A small image classifier, trained from scratch: 1.56M parameters.
Rows from block 5 of a small image classifier, named by matrix and row number. Rows with one number within an expert belong to one neuron, the router's apart. Each number is 128 + 32 x the weight over its row's rms, rounded and kept within 0 to 255. All counts start at 0. Numbers have three digits each.
Before each expert's rows are labels from the 100 images, of 14976, where the router gives the expert most weight on average: "top examples" is what is common among them. Only what is clearly more common there than usual is listed. The data: photos of arthropod specimens (BIOSCAN-5M). In brackets: how many of the 100.
# router: router (model.blocks.5.mlp.router.weight, 8x96, trained with AdamW), inputs 48-95
# up: expert up (model.blocks.5.mlp.up, 8x16x96), inputs 48-95
# down: expert down (model.blocks.5.mlp.down, 8x96x16, transposed), outputs 48-95

# expert 4
top examples: order Hemiptera (43)
router.4:095175166173128113107129112178180163105145126139061117111164104084119106070146136156146122124094073185138165197079110099118147099148063114125117
up.0:092130132145122094112113138130176168107128145128071196145102157148105150123149104163139155017072086178109097128093125080066131138138165104155127
down.0:103123169133144134150172054174151106116088111058139104058139119155129179152134142122090155130098237138111046034121095137124125155161168100108121
up.1:068110141145147086128144078169112078095146127115108111135148132142110128068162073143119165091147160130177071117166155086122122108113117154128169
down.1:081100118118215164116080136150114122163067177094064146131121158099099105094084131112104095143104091115101082138067100144169158114143170144156118
up.2:098163143089109147064122139156153114095147143113104088161139152087129097087177128115122099125124138172128092096149131137029161094123137124129139
down.2:085127075125093123116124139146142145148114122121132087124095167122111156125107060093069187167120188195118054133134100138133049153119149156150190
up.3:144151124142152132144117145182104061128132140097123076188140154186134080094159138083116132068159140139129101134144119107068122121143070129157092
down.3:141121083151154086116122127154146087129146114141084140108119170104115087127121160086081107149127129127123113177119171147143156076208120172158198
up.4:164050148100100147144139095131124183102159080142147169157132147119083126095136086111130120065119180147099121115191094167076124129088122148120176
down.4:141122103099107110145134127193135081110070098107141145080182124102101152190152136095105171086139211077126114113172151135140148066154196173125148
up.5:092126109187113115123081129113143111126122121150128154105087095176146118143138159106118143106077142148148107150157143133039081117110106083214085
down.5:071117118089144140134125141138092181160097150100129068102162107132168141158110143114066197151142097201140079107133115112115137127161155145132141
up.6:125109136133078137134105117112122131177105128079086164125097181144089149163104125143185074097158098102116049107119128152109146157077161112147124
down.6:099124127060086082177090132123051141149188098126155153162136083142175149136107120134157123106141158107093165149070132106164129131071126100209121
up.7:032133142087141150116095139127098100103137148106133192163104108094134108159133131127109099110123082175109123112159098096197110119071185104132136
down.7:086163246131148115152093165124126099096133140112148116170096164163085096126103120115125201119104159121141139071152119117084101118156152128136126
up.8:195038147123098151100067130150110107135134114122145139144162187081154146142165127131102166129167118124168062105141139151160098210108144117119155
down.8:127108131095110158125147142107118155135050122137113125129108131102145166054180141139123162119170081112126087160135103170142138125123119156160075
up.9:109052122075142163091080139138140109178172112128149197112211122171142114122120078148146120086083102115130159110104139121108112129093179128127129
down.9:151144090031101127124158113117113138123102113131154236060161151127080172161120156077093146097135118114132159174170107123181156114150107094129114
up.10:094116128103146188090138149144096208111199155123124091129133090038107126150094132146121145127091130104130193077154115140141117111128155140109109
down.10:084085062192171170144126158209144146133163183143154097159128132093112146130067077185121147114111149172074172077107119160100152105117120170125116
up.11:162086103105096148111112113147149217053183150161129139094129119191093118149139103165146086103083173138151114123152117104170109138097191135121134
down.11:142089169163111115111099129220127160137124115140136094147138130068148175155178113166145184168066132092104155120160117144068126110094085151136105
up.12:166146114117133114130083169134091073216131145152156080158082085137142110070087181099144104181141131151116114196111120150155117177089133111126137
down.12:138125103090129121154088099101127107144165144119134152122148178142159123145199209095168100199111123089137076210160195079122111128096081120098122
up.13:144120138149112072125148135088165199126196096151129161144103103188100146097084144174132115117092083119149149146121125165130086055181138109126133
down.13:140082102194109160201088117127142149090145124188134127070099142084096142122183103186125107111115148138124165102166117116167092182079087112153145
up.14:116172113097138126115105168172102112099102062088034120167093113132163136131131204173132042108165145120136149136135116103214129104120123126166129
down.14:163165152085161151155171139122122121094168136087151153132192112184108130144171159085180081152149136139152136165103083138076133174096181127125094
up.15:146206105115122156100139114170155164109141100119134060150128088153139114118152127117141088193125133116139194112128149152089118122099100146087110
down.15:141191174094055096140137122139090122082152164099163051149095081148133135119171085132105130122141136113089159097104189172070110060128093118119158

# expert 2
top examples: order Coleoptera (83)
router.2:106165108152148078098162117126142107117126187145157097137145163159143120049070153073127092128121138052168168140147128170057160132114194138111089
up.0:177197126113114152146088129111092109108220119076110115198139121174086147112153125047109118067105153095086104133151098084121114142092193104118136
down.0:101099102116150128084107139136161090176117086136137236162195114127121144118143157107095139104138130124170173125093121142203213154137180103131075
up.1:153134091091071182191094115143111110115151091155152153170098135145079065172119103162146106112193115136133117140159069178154109113096116085119139
down.1:180146157095125093101148144095098144167104080157116086098127112157152144134098177120109186118083168113127156106087141137161117197162161130111092
up.2:148145107194108140161181097145150120120071124080144085125141087140150161061149213108122106116115154124153146187112160143068139134173120117160150
down.2:087083102159110122152130129100090151115147121094186074085136088143144135096122122164091116126107108133095089115075167135135103068130164119174157
up.3:158178119126133085135158143104149080100205167054142134114136146163116094072115126135169103103132116096144139127127139114069089096107164152161084
down.3:115156099111157087151097184106114132184146113097131112131123157117168092085095118163126120084113092133103160098111111097112147105175169151101202
up.4:143122164098112199157101122122163131106150128117132163096177074147047136160185174115120165127122097162118112108138131100048115120118137115164116
down.4:130139139113119116138097166120098133115073116162144135120122081103151064168087141140098087095020120100140139140127211118141090134086108121198113
up.5:126101112150124176163136107153199139156129159089125092129142062127150128146134018108169111191177125092120163100155157138126148054148135162142159
down.5:134183130093093094073127158143158152097119138138138085138106129135135105108146126094094105163111160112072121157144126140087101103092132108139172
up.6:220126105139111124153172134131182031188135152163152124133121068149128128025083154075168107090145146120135128171120122149190097150087131127134135
down.6:131142115112175150115136126104168144079142053153193154098159135104132070186166128127134148111163133124150104139122095093099133167106093097170133
up.7:114121132124131177180112130142059155145114108094193138122094096151182124122161172082079107150160149116138087142128081114162120130188064077127128
down.7:110125039093099146130109164132078161135107146133095102103167156155158150094098164148076157165183102109111099109145148169125092177145142081158101
up.8:090184106120102195121124132134162113117179105074113131091160145139184089085152145145126125135112139141083114138152109087147109082102134126179180
down.8:066171122087183148088141150111136197083109118112092130170121124133073077118141100114143143187129097187160056138166142157125111142140107122145072
up.9:130098128131165156097044140141085066106179095124129164126168154107105152125157120114119126103129154163078118139126212145154111134082145104115173
down.9:142156103074123127123139126101140115135166103173131122127155117149125108127164180121140083096114197151162117146137065077114129075123129100121155
up.10:096091113115143110154099126149133123108103185116083189137126110125141130101183120125074101110148074138145115145139119100094158139109154079152184
down.10:146132093181138150092160108120173132102132103215103160130114165049132087158149109174143097117179126135173095132153124094124112135192127105152063
up.11:097056149141119162120088111118202176115041163146107152114146174093145158164177087043139099049135116114134113126150134123031127080089123155141135
down.11:114066147124081089162170124131111136128075090117166083167171074122095136122059146111102114141108174162106086139114096118159098091097128151167117
up.12:102137137141143158110099146115125154119127059142124111187134170117102153026094102147083107121129122119120179112106137123158134139171110146144159
down.12:072177162124109140109134123103163151138147160093105070116097123117110189084122088130070177131150182117164087069141158139086093164126119136126138
up.13:095139106119143255115147117130135101114124098176137152128124101214168101110212133112118103150122171121109102140124127079209154168153143110092106
down.13:166155209087164199187128096137164134107181145102146128100142198150089069090174123107149123125175129079150086158142150085099136153115089150114106
up.14:102176108113102181095102107139150112149161100140138084133133128143139115073140186073132092145145125115135153115156117143037122076140112154073128
down.14:065154120176099103106060159107102162167132186134124093126100170104125117054129090114102106147128092167140159137121108150123101113100149118166132
up.15:063083143155142179180166133131115134092149118096110156151119153090160049085110145091129145154096128101134117131134128124088146191116104119150129
down.15:168171185137143142161119165134145157107174134119117101142132087199112109151188135092104184124156154134119065134219128122140133080101160095097132

# expert 0
top examples: class Arachnida (39); order Sarcoptiformes (25)
router.0:114075207146089089120098092107125196074161135170126099095180157093122128208202083119089134150186168145143053109129129103102138175110114140173090
up.0:123151124180090149115162070120142118161255103138098185128143104176123113155165093125125134104084155114147103160209181112099091108088108128166120
down.0:113177109113112133098092136132122111131113156158119135070093110158129118160091127162117119078135162100082164127175193094117140088074128092141170
up.1:152106179102128106118113139120125212111200120165129124130152101104120098120122065143141149088086139122148136089121137143033149171119132122121143
down.1:141094106202182118157159076170197229154160111059122139140135123106133190132160111127118131114184163129129081133114105124095142150124128121193073
up.2:182155123114127109106132152146153142086189125169104181155132092076115122114186115082133169085148106108121129101133077152143148073147135104116127
down.2:151117165099074157105136136176138115132085109114135204149074136156079146192120182112095118116151104035108089165123136158110132085171096125112147
up.3:182120076127162208140116113180148054188180139117152093112146129103113196094166117115194083124130136090135105091103168143090136100066142141106134
down.3:119102095194100120128056102139092131167091127161151081154156109103128151124127123112116135162118105104153104142135077163141115137126119126140133
up.4:127076143118105125173074120077171176134231090129128213133145110142083121122127057102107182150094137143133052155114119144083133152124117143150136
down.4:160159158106113146117166132085124113159151155104087177174143114151195146190151183161176178122122107095129118110168155128096163160090155106121069
up.5:148138097156098163118117123128059127150189063153160083171071076201108157103176145114104125105066107143108102163075178148147120156135099114154139
down.5:100126208159092120132081115103047128125094170186152098132106095160156153125131131133121115133130059165064136125183161170130126091163150203136177
up.6:155103117120128130112120112118163153122053154139137190087167057117152171110094114110114157116142123122122155151148193143025128093116160138141076
down.6:141082081097095146109122142207105072181121123093071189074111156070165164164108140105149112142099141075112117149055093101154153077104136138135104
up.7:157091122100083143140091133140116109145102124138116138136099148159093148156124152114122135144180122145092078094132133083226104113068144140136138
down.7:127133086147083147030123138083111129097132161120164104155086121106152144116071118146117150137121150084142159081138166098198143172069125122079132
up.8:081123137150140126161076127095160030115142128102135108141111134135150073111115090141156121138103119126155095158143121120090147150136127085143121
down.8:105175113086161205094079146127153094112134114140090151132090199083126130123169142092097185076114153129125193056086109183098163161132116163116139
up.9:131143091146112150149123124101127064161112114116141100223177120178103111082130137152144144146108153136097086170166160130153145109124053120136083
down.9:118165079145183183145113140131155137143119100073097150096071141104109104067140087131077107101192154099102131071156087139135202082164129172127155
up.10:065111126101122143099082157121086127155132158147141133108143131131180072129153079130131152140107178125131117119175072130069109105150122138124094
down.10:106111133154140113185085137038162148215132097130106082105161127094133108116041111143110133139114115173141148094106088134129126088102176136204128
up.11:149134145112123202107091150137144162098098095128098132142106120079121118144216131146133097072206114118106094113132114058137118109109156133185084
down.11:144137093097166107153086164103096152156119093110192124137083091118126124122087106158120121124105109177114174100077145141077127127095140172139165
up.12:123088080107120187115113113146118108121147160127128144191137143240115052142134078104088099131107157147105137116152146155065151101126119147161107
down.12:096104103109139169195132080081155116146170122103132121146090103171111140140114146155120145104131182128146091143155119094113114122142151035159133
up.13:124124135142127102184081114175074137144126154105134193136101140110105149113146140092096100118136146111105122073152150127157099140143112126184140
down.13:108126091137116149103130131185112130152127173055116126166040120147170152170140079142087127152168069130108134092100107150134136093139190182110138
up.14:116147117102105145132128130100068082113115127109108176149077093154122104064124112097113130154170177147180127126118120168149115137129170117089095
down.14:168163096115124091094139156142125074122179085126116084146102153120114083133148147055158046166123150147137115206122143133077111128117085144108111
up.15:131127130167112146177131113109114174184129070128100152148119119097098078180195118149154095178124113142138142088108126155112108097160122152107069
down.15:152141130170089177113162145211098116139124106158143114092081124140109129120133139103034163152161177123099166080159117124164177139111197103168162

# expert 7
top examples: order Hemiptera (34); class Arachnida (26)
router.7:107123087148150141125148114105101130105174117102109132149091145167100144212118139150090116172127185152124138099131101148173125126147113159075137
up.0:148106107130117152097057127160099159154100103124081166119141199145128113105133141110164119080159151123161130109146141171136041075077121167096131
down.0:090111094164111092146104175128086140162102107125134146124147142088133139180125126104079107150102154118120123110113132123157191128183185123103136
up.1:104061118117105110135057100140156103107185101099102199175136108195152159112127106147149124132180103133086107149112111120063101119136208072151126
down.1:140165107070130147171098135083156099128136119133149152070179127166121159177094070121118103118132113148128122201127132051125084148121141113170148
up.2:133112144100141171135128149092154086129117136138133101179122038181123149081141120158123162137066126132113131129142123088121129125163152142118150
down.2:054131191197127096090129099190139117097076080145183176130099105226050108135130098155075116128098147123069146122134098154079145106141122178139127
up.3:113087158089130113159105131090128164091215133108138138190111146177127095185169126110144148099157114126147053109126101128232116083081164128159109
down.3:109148151138156127097131086178062162155137102033155162089157153166082179100141142087075155069122128181171077163204138134113133117156108089147109
up.4:122126148083135166107100167138123187135216152089099153122146087113122162083126118172156137091080090142134196114084100161094143141096116115103109
down.4:156106070137128155168092139171098106177114097131153141130121183127133187205097100138032098080143109166104157143100146117117147106163140145097157
up.5:085100104146087184123126127121155170169140144136102143107137143176136150073123144056091143128066137093137127106129094152123129121130099117103169
down.5:153114089050098097173118142120087173133141126095156164147136119101185163144135114137110106128147122166133110134037122137103067137159104131151139
up.6:132097151081076158129109136133156079173112093132132234135187064116157109116118141136118091093200137122145109115128133112148106165096141135173090
down.6:119149122082088123118143105080158136157183156096099136077218112122119133143123131080094149191112111141141154119130045122084104152095089166133187
up.7:163084126137118147089113138174128185181140127073079121126098158176107123134086107119096083196116125113142168161105119171093150129103163141153158
down.7:172094114110142093139139176066144140135185113129154134159112103082171142123182075113072096130100198114159175149119122092107161161163121091145084
up.8:150094139113169113139179093148169086122112131112121167125106097129137066107136102171141108092168154115123112100156144112133106151122128118145137
down.8:077136077105115044133144201079194093149163091110133098124157087199144102102146134150088153135113122163146150156140134117120114130101165140099176
up.9:125139083109126158145094104130118085130174104155164162155196088113143162119132137124096086123113163143090125162126096200085136068091150137161161
down.9:106089127103127124091098164132162132097135134097153090167148218202133129119164133125158161127125105132097132162131163171072113113145168147119116
up.10:120122119176138135108185146124102120091145147158156141183124121198073173124073165168157106157081133160130163131092107124121102127120139135058119
down.10:111084087120111070163149119100132127184134089123182190135139083124165152152082121180113154119108064074107094161138106173162114181134118151175151
up.11:120160140124128173107162136121154176071226078146121183127143094131109114091131162112167122106112164119149121152124149089141118114074130128131108
down.11:134101097102121123100163116151121142097074153160140113153098130114112171141143146141125142132198187121108126129116120118086068152094137080160084
up.12:168123099096101102110141121131183146112076107082136169130078138155141134132118119139141154092150079145167096086134102161042144092140147146107138
down.12:165082095110115119105184109137096104130102149169149188132180109096115162136145184141160166144155115099131142136134159115123187136125137108106044
up.13:184150134111106150109133079092157188127146142166133175093173046108152140168141087138156087185072084142088168135145123134142155151139098070121138
down.13:131123148136139109156063128135133184111168203111132111129142094088120207120144092149174110137161149111116127123117134163130159097086132142142118
up.14:140159145168146166131122128123110106107166049151105131177115086149158090109112126163138151041132130072119154091056200165090108122080108140154088
down.14:179155156112141101136134157092108106152169154174105192149136173106183168186106174085130086078150148151150191146126116146111146123168120165072127
up.15:154136145190155144148167111105092156098111074086150172139127069151073138108099158143127129074142133090118117142159137117090136131111112153144097
down.15:065097131080126120145106087078086123181190196155084119208112113134161064100159125111144130172156054168109114091151124183143134104130128091137145