From a checkpoint of a small image classifier: patch size [4, 4], widths [48, 96, 192].
Rows from block 4 of a small image classifier, named by matrix and row number. Rows with one number belong to one neuron. Each number is 500 + 25 x the weight over its row's rms, rounded and kept within 0 to 999. All counts start at 0. Numbers have three digits each.
After each neuron's rows are labels from the 100 images, of 14976, where the neuron reaches its highest value: "colour at peak" is the nearest of a few named colours to the mean colour under the peak. Only what is clearly more common there than usual is listed. The data: photos of arthropod specimens (BIOSCAN-5M). In brackets: how many of the 100.
# fc1: MLP up (model.blocks.4.mlp.fc1.weight, 384x96), inputs 0-95
# fc2: MLP down (model.blocks.4.mlp.fc2.weight, 96x384, transposed), outputs 0-95

fc1.71:518503476501495551517501496470527519530480456488515464516512466471560517485469488473484510500551505484524518497530500481517479501471464517431523468490481486539493529484468494534529503478466519509501513501504484514489465509504487481486505496507493513531561511491500533524481479505516583490
fc2.71:519512488496510520474467461471474446524491518510540569516499534441531506523507498477511453464507530498513478502501537502527499486478480528471505542510498504523450539493497503516533500483487482499509524469479475527470515494477469497536502488519489486528488425505529510503484486516472487527
colour at peak: white (88)

fc1.246:494520518535496436479475523498518478460511511564505520505510508467487493499491508528517502540516512477513502512521494490515488467545526492514484503471500458459477493534435491542494479511477525501513505513499453532509560490502532490493525457476509552505501530502505530491520462517476496466
fc2.246:518512495500511470474463526507513464490519504516505525532521512472513508535478491511529536529479507541500498474460534500535504482478506492453484515507459473494478526510497456514537454533519508519453528515491481568494516533514488498501505482509487501494470542485455479495462491455453460505
colour at peak: white (66)

fc1.273:475514509458496486504491525484513497459532472486513529498506533486531488505502481468497522518479514443519522515534542493535505473480509476518476500535487471471518492503510420495499475481489486491521439448516510540506504491456529482518501562515447530488498512476526501496487527493482505519
fc2.273:510470519509515476525526534524512491446494496510513518523434492500492486513513467493502516496475514507493491520467479470521531498513480487513564503483491467520482474495543459512515520491549503505524474478488516539517519462493500434466494492518477466481492460499464486532503463466555479500
colour at peak: pink (88)

fc1.309:547453460472523504503544484489483449506494522501506491489476520522484472483512469478517468487542487484514518484453546495487493483527496452503508512530506500480524504474497469466515513511514570528463486492495478534505526528470545519506471507504501534500497470532486524491564526508487516481
fc2.309:517485533542492550488527484489511479466514496483535532476513509459461520460522499489514495493484545473499494472519482518521555518537513497499546521516518488510482527539472541468477491473515508487509470501498532477479541468534481460508483545501517485522507521529515509499484531544525466539
colour at peak: grey (25)

fc1.155:501528516487532487549485498486507536496507495499531484513499445496525511496529537520495511431515504474506488470499508482467521534491455481491514523521505533518479477494513470485542515482503478483499582521496501449489484497521532520525460491475492500528500553492472484473524499537466500462
fc2.155:474533450507510500492517509517534500520516525515493501518464521487516504516483500457507529487456492500486554520489453494508522491522453492536482525513533539520487462495523441484510523512481491489550459495509480508538522496449548486518505462537489514543507492506490474509497495524456522467
colour at peak: brown (28)

fc1.198:522528507501508497475474504511504542514522521469471524492493493528508477489507472485491510448489498496473448475479479503510509483510534515498457471525491533503533457516481478522495467457534497468474446486531515559503518520535516512473535439479541520533475506505467522513499511526516541502
fc2.198:521479491529504492496474506505464494528519505466517510494465469546509517463493478502500551496466481460499525522490496526548478479500502488508483539481525439535507498505496527497501521517546444506508561535489498531507484501457522506501515481489456551510465522517530535514469497501523475477
colour at peak: brown (51); black (30)

fc1.248:522519502511538458489483567479464493498522484522487473486508503462451526501492515471495489542496515495527494496577491456500477491507490493519497520442498508529478507514484493533485501484492487512479532503494471490502540499496519503500508557519491556509508505484507519511482448529463549465
fc2.248:489559518535500481500445479533494498479483507534484478489510503513469534509469493522523515528536501522481541455493547466507506526511490491500502529523457515462510509472502461538484497543494497494515515491517485526499529487473500476493510493566500523496496502506525466460455504445513511548
colour at peak: white (74)

fc1.64:516514490485511540518494524478527513520463480496484506492506481484483497502528527493479484546523495538513496475525493469501448496523510509550477501482481443515429462492489492568485472543491523512468475476479454520507499530466501494507493461494558542517506505482527532516503496499478509500
fc2.64:461494502525519470530489481488482466499504508480514505499485519483483463505476473465540499479488532496499487472465521468489485513495508536526468526520520510461465515536456513539523494523494489520510543490500499543518521498424448481482519512560484538496468491472477480476480476490459481495
colour at peak: white (87)

fc1.1:493492515512472475516475471525495528526548477513461522491485506522460481541514472475484495486469544531503466491439490493512444490430506516498552499494515506458502498476495502480491526505526530472451490518529505542491526497526517488524527492494484527480521500492509522523510537529546517497
fc2.1:509512514479471534464512466509498488485522501506542491500463478458498525463512496533474493459511483461568510547482530506545535501489477486484498504511509486523492482508527482539496481480502471498489525514452534511487472471502507554451511501508492473485501486472531506466474486532522437515
colour at peak: brown (54); grey (37)

fc1.247:463526508498509452477543519450503496546540473525499515560527522498513509486468476496492492518527472522511485497467501520486510522518545485479522466507517488446513529487486475467499488504508519491523505477494504518546505439548501484522503533450478490512487474483498534525493498544467488518
fc2.247:493475508540423484533491448532520513497522482535515502446527460488487460507523522463516483504485529503531470535502476501507486529493504532536478469497536536520465494504538452527495502491544494479494525540511501474491504497502495491524493531471529528510518552523495518501491503534499507508
colour at peak: grey (54)

fc1.110:495518506478522488518467449540478533463506504518492503493505492494491445434500497475483483534492548488536503463476519483518476506512516480468504530506502542496534480483462467457531465504486544580507470526514520504523493490504509509504510493517525513471477517504522537522481493474526495524
fc2.110:516430484507527459506527512504425542479498503464525471516498525520489510515539485522539495483485489491512509509488497488448523540522526511493500466500504500552478516479514498511517498554466482486485477502504491511519531483510481508524490493541460485505520499479512492422488526482499493540
colour at peak: white (63)

fc1.11:543539517453490468468498470471507475480504501538453477505482514527529496530499521454515476501490483494517497555494499491522448512486482548515474488524507492508519492483492519514524509543464537487506509500481429488495539529493499498516526444520506509502511481462477549505479470522481483501
fc2.11:517503528513469512493486481513486446451525462466483500462539494476445464470504465519514487524509508536499511509512504507551460509529501541463513467506502522486502544519519489530517513495484518471457532524469486522541519524479500517503505496547530481510486530494520465495487463488474496461
colour at peak: pink (90)

fc1.45:494514518515473483496484470511480478489511476497497538437511470477527520451522507530503465536476535490505491462524531490437513517478530522494508507477503502523508478502508495563526506481491504503490517483521487518537537479536538453479509472515496528502496540466530509555486475523529464504
fc2.45:434516520517516497493559527524530532499507518466447489446499487509480536520505492462515525510561488521508524485526486507455487543555550509457508496498498511477499518510490494528501491533493505496426533517490530516497511472493489502519501500498505480463522511506513501505466489469513506501
colour at peak: white (60)

fc1.264:496501505537514450451466484545490561501512517485525517496462492532513459552518500489511506475469490482469522520499484487503486548508484513456527512523533487476541476497493465500542510498494451448456484465508510530505476516507502497486480458491502512517494516534546520505530514515497489515
fc2.264:503543501486512508512510528509545454501524506475507523472444517495496522500500481490512492518488483475469516559527504503482567539521489484515505564525500486525513502487457490503475494548446468518546537500473492510504559494466467475507495512487505485519502504500501490519489524501552499497
colour at peak: brown (45); grey (26)

fc1.187:478495441522478519478497523524463514544491512489511549490477532520533468493487452520502502522483498477550477504462501534523431478528518551472501513519537471499482485510493475512444497536527519517495492513502536521469482511492513473502473498495488502466491479544515527507497502493472508538
fc2.187:572482478478505504502495525494494519481539515512493494445524510540506510526537501451516500495501500518542451482471511485448536469549456502524495546484499495532482484481511527532507540525490473489505494471487508499481493538482482449536488495469507481528484493504476481466499518535508527503
colour at peak: brown (37)

fc1.47:516508522509497532523491462485495555534508506504477442526518466519471526506494510520497476512500502445456494509504454559515504514444486514491462504492501476469520497475504499505512497498530512506479512492457460546501503483505491450483548492496478470512441497560522513507509518504483507486
fc2.47:477515464506507545487483483501562526505452494499489528514525507463525435501511486476520480525470545511513516476435500495502454459524514482542472494479473498470493502491522483476543499478503520505525512472501497482501491500478486459512492511463519519479528501542510495511513512444509508455
colour at peak: grey (34)

fc1.24:500522494512480480515494568536463520522495492496517466498474517501486526507508492465486512534505480527528507514518484468463489522533540497514508486480503544552428499470478481554478480457479489506464461513492502519499486532494516464521485509513529509478547500471468505524500444519502512499
fc2.24:458488486504480546499465458520487494462471472446546533491466537512486514492474503473468480512505533510545495499489510536477476499489515494510536517528516506452482492504535552546491442530495537499488534495501514512508505539504488484537507498549485495529461491501480493510535487511495486514
colour at peak: white (90)

fc1.101:472521466489502481532505514524527512496484537472503528502502534520537452498510487471481525502478532518505498531501510499476485521464511497509484483522442501459509481502463486454504497510515491502456506492564510531467529495506550427548522497499520527475490482506493490534544481458496511512
fc2.101:522508541482493496485486488487514521533553517493502482506545502545516525492486505520468525497491478507554524522516499490443504479508484482568501533510514523492463463481511451471510524482477505471459496480460480496537508451483511500512471492528483507523457528521528455529502492487517526520
colour at peak: brown (55)

fc1.83:443505489476479423505514497510483521492485516474504532501488478507491522498500551502475534489489540485511465498504496535546436512451506508478533493473523519472503490457499493510503491543541488488485523472517517516485499517511496513504489441514513496474505503510497556469507513514522564509
fc2.83:512507517480517506518502501497535468503523526504523554510513500504479533498522511503510497437526498425544514525521488484515541544492484552515494475494483463496502528489530475544492507463507525474489537486458454541473476481512512530451492457500494491501488456518492494489493493504532500511
colour at peak: brown (60); grey (25)

fc1.131:542547504484494479537523531524513539481557480484519521483505515501482467488482479497559512454469509511493482509476490486488479530473488505512466533503470490530489509504543497477511477505510514508473530474448466526456523537526513434493499459484485510506521493530496479534499531510480509531
fc2.131:516556526498513512534476512503533497514533474519511499481530477537469536503462549514485494489508476495547508509514503499496566530489472523533524521521523535502461469485480475488491497519500513538547490548502497470526525511546452455498481471493504498537488503507487504507463545498512509512
colour at peak: brown (42)

fc1.80:505506479469487479491490502450501507469494495521500520501538470541510526556531500493527516502528493449539482503477457495442471577479497499518515482480525516514536477521475500561466532461514517496517464521532502486530509496515442518504483488496502487489519493498499480498527479477486484500
fc2.80:511484503464498500462539523514499460510491487504492497502511460460488531483490500548478496488481478472468505521503544490531467512529535490480494467517518492499517504470544536481492436493529494504481487521539465427451495458505508487494516514503521519471505497448457489460479502495494492518
colour at peak: grey (37)

fc1.13:492486514534459505472536491485522516497493500521543527471497497480539509502500521535521485515488589513494538528546495503469479512505532506520463459497471505472507517529500461488535480510427483493496510484505501534487464532478477491497495492473471504472532504522477485516495493514488438493
fc2.13:510525490521527532500498502509529511560479511508529452508463515504501532467480518458529513494468509487539468520526497486496519535498460479549484491492481466481508512504525517505526455538496500451538514515494523449537489524510482491469516532466489475515497477508537500480568479489520505509
colour at peak: white (67)

fc1.223:466522502523519508506544461521498466475500509505512498507472494514505496521456491497511507523545436451489524489527470496483499507523496474496489523449536509537445505520516478493506551454499498500477563496469466487528520505468473507506476546487487515499484528501529475508448494488488509531
fc2.223:482497485495489516511490526525467495483513502534519470497493529477519497492515496488516517490545466482511509472500492499507561512485516535519483532469491481528473525556460484481479439421511509516521516516474479497518495512465500486462522548443473539517507469474506483518524484497528501534
colour at peak: grey (38)

fc1.258:545505543498475443523515518492577511528503513502478486437509472511501492458503477512458494492507495502526541497524437497486509515498534482516520475478479440497494480506549510523465506495471492518481511473488515487473472485504513514516503511512477531498521536488494518536486487529505534464
fc2.258:495543515545500486507476505442510528523499471493495490529483497498524547512513554514502479508508512496560513518512480475491461505458522516546474510478510558527490505487493494524458514492494507503504493445556472494509481500455549492469519515498502481490515508519536491474475487464496543521
colour at peak: white (60)

fc1.205:484509504519471513490491501501518507494548511532521439524481509541425505535542523502506545520533489450517481514486482518496533493440494491545470544503488539485508457466485502545499459515490490532474501506521477502529494503505517480541504480518498485510471487466502492511494502462511491484
fc2.205:495495475521524489511491489496488529464471469506499523526430504519540511496489493496460467488553526490542507498465464505524486464519495523467517548518480520487517477491460523508522525510467471559530523483499509499497486499497508496487519504468509529488541523481534528559518524481458533502
colour at peak: brown (42)

fc1.328:518488499502514504529527488550523477499468481509507521530502485527536469467491511483464482560493495515471484534506505512510523495475547557522484492489475506513506503471487525510507500503466519490497520474464450533530520504534477519476525499518491463444465513458550497487553468488529503486
fc2.328:481520489517479494539517504535514489491530497497463500523480497496491510517461521515493476577479494489528500522493486524498504446511483512515529572482519472479504439497531488517488481530506496527530534525533519449512551481462520480467480463485460519479503519511534496503511504508479526514
colour at peak: grey (32)

fc1.224:508498500534527488517510521523473460507465497529500498453521457523528533505543519503513495489468499498485509486443515455478517465489507527519512533463534491528539533478499480486529516562497510459473505498527535514537501534498521528499466478499510460485460497527476512532450488507498483492
fc2.224:512497517502486502523532460534464502487514506435498529493485478536482494512472497476522487488502459505492507541519548498505531503502519487501497483434529451490486532487500490468515516516474474507523484527508495455529445458520515522522478524506516525467456494479563512476474510520473488508
colour at peak: brown (37); grey (26)

fc1.279:494483497492470462479545519518509478464508519537499484521475492504516498493467486492509492490508498485504463500464537510502459488498524555493502471462510521491537482532491499507560494497515491510486508528555493525472519513499506469497483509558494493432482503429489537516483499492536552522
fc2.279:511502438443522480506502518479536489521503510504485504517468483567497523508498508562501548495530531493493477480479475497482506511526486488525473520490472543503481540515494486540521495494538501516528544526459473544492481490505523470513510482489536501489470490493489534492529530490485520446
colour at peak: brown (33)

fc1.195:489502512497490514552515500475510488476518492493493512481507495509482472471549510553506533494478514511514492554484448475524544481512504508525473450531544504476478523527509479454511499444520492496500490521521509498494487440485507529488522519525498486450493524499495475509461498491473444547
fc2.195:463560508504517516531489531470527470516533511504501544507471504525476518476454543541493507513510516478520540514511507505492556516472477493521507519518491501503452520509470494487450479502497488470522497479483477511483502459475506496490483536506485437512495454474532534518505495451518469527
colour at peak: grey (43)

fc1.103:508527504461514489496460567461492538501503531451519503522475529483474471478517493504480501447504574480523449516516480528540482492482521491489487508460484499504475514490528478504530482465506474513495487477495511500481536536506508483567462521502503511502489475512546511504508531494501491515
fc2.103:539475580467497515481503473488531493468466476495477497529502531508494531506481529516501497457482478466461525485491458505476536528514545492508487530511511536466497486485487494516507489509482506547474478507438446519504536500451502461518508475494485496509480510488520529536510505484500529483
colour at peak: brown (30); grey (29)

fc1.165:510493483468472496484479522513478467504500506505511530499521541525501484516491476480545554532508500523508476502467470500505550508452539519506515497533562465500488506479526477483467483525502482524488519486521462507549513502543500465512525488482460520533471524509500513528479500477474483430
fc2.165:506505484503506463517482511513493522503499503483529502472514484538523506479508492492495531474510477517516471474502539531475501520475501529517526535508529473524512544507495483499474518515504489546547490525478477534488460529484489503473438549516518481496508502493485523554457546485508546421
colour at peak: brown (27)

fc1.259:509461515504478487540499483502493469468503479545517491466511512487488480479511503485515486526518552517517499542482486501523462476496521549533486435484484504491507457521515502499506516469496513544491516484495483512511476513485513558505528479510437498500517506536480494554515511487437448491
fc2.259:523484552491515526521505503502459484485488480520533494513476523487499501497471495493507490526451549501495528507533529486436478511453519494528421514500528501472528491513504497509524511458506468484501509490507484493507516506495479549498572481481454503542523522524507494496498477464528511471
colour at peak: white (64)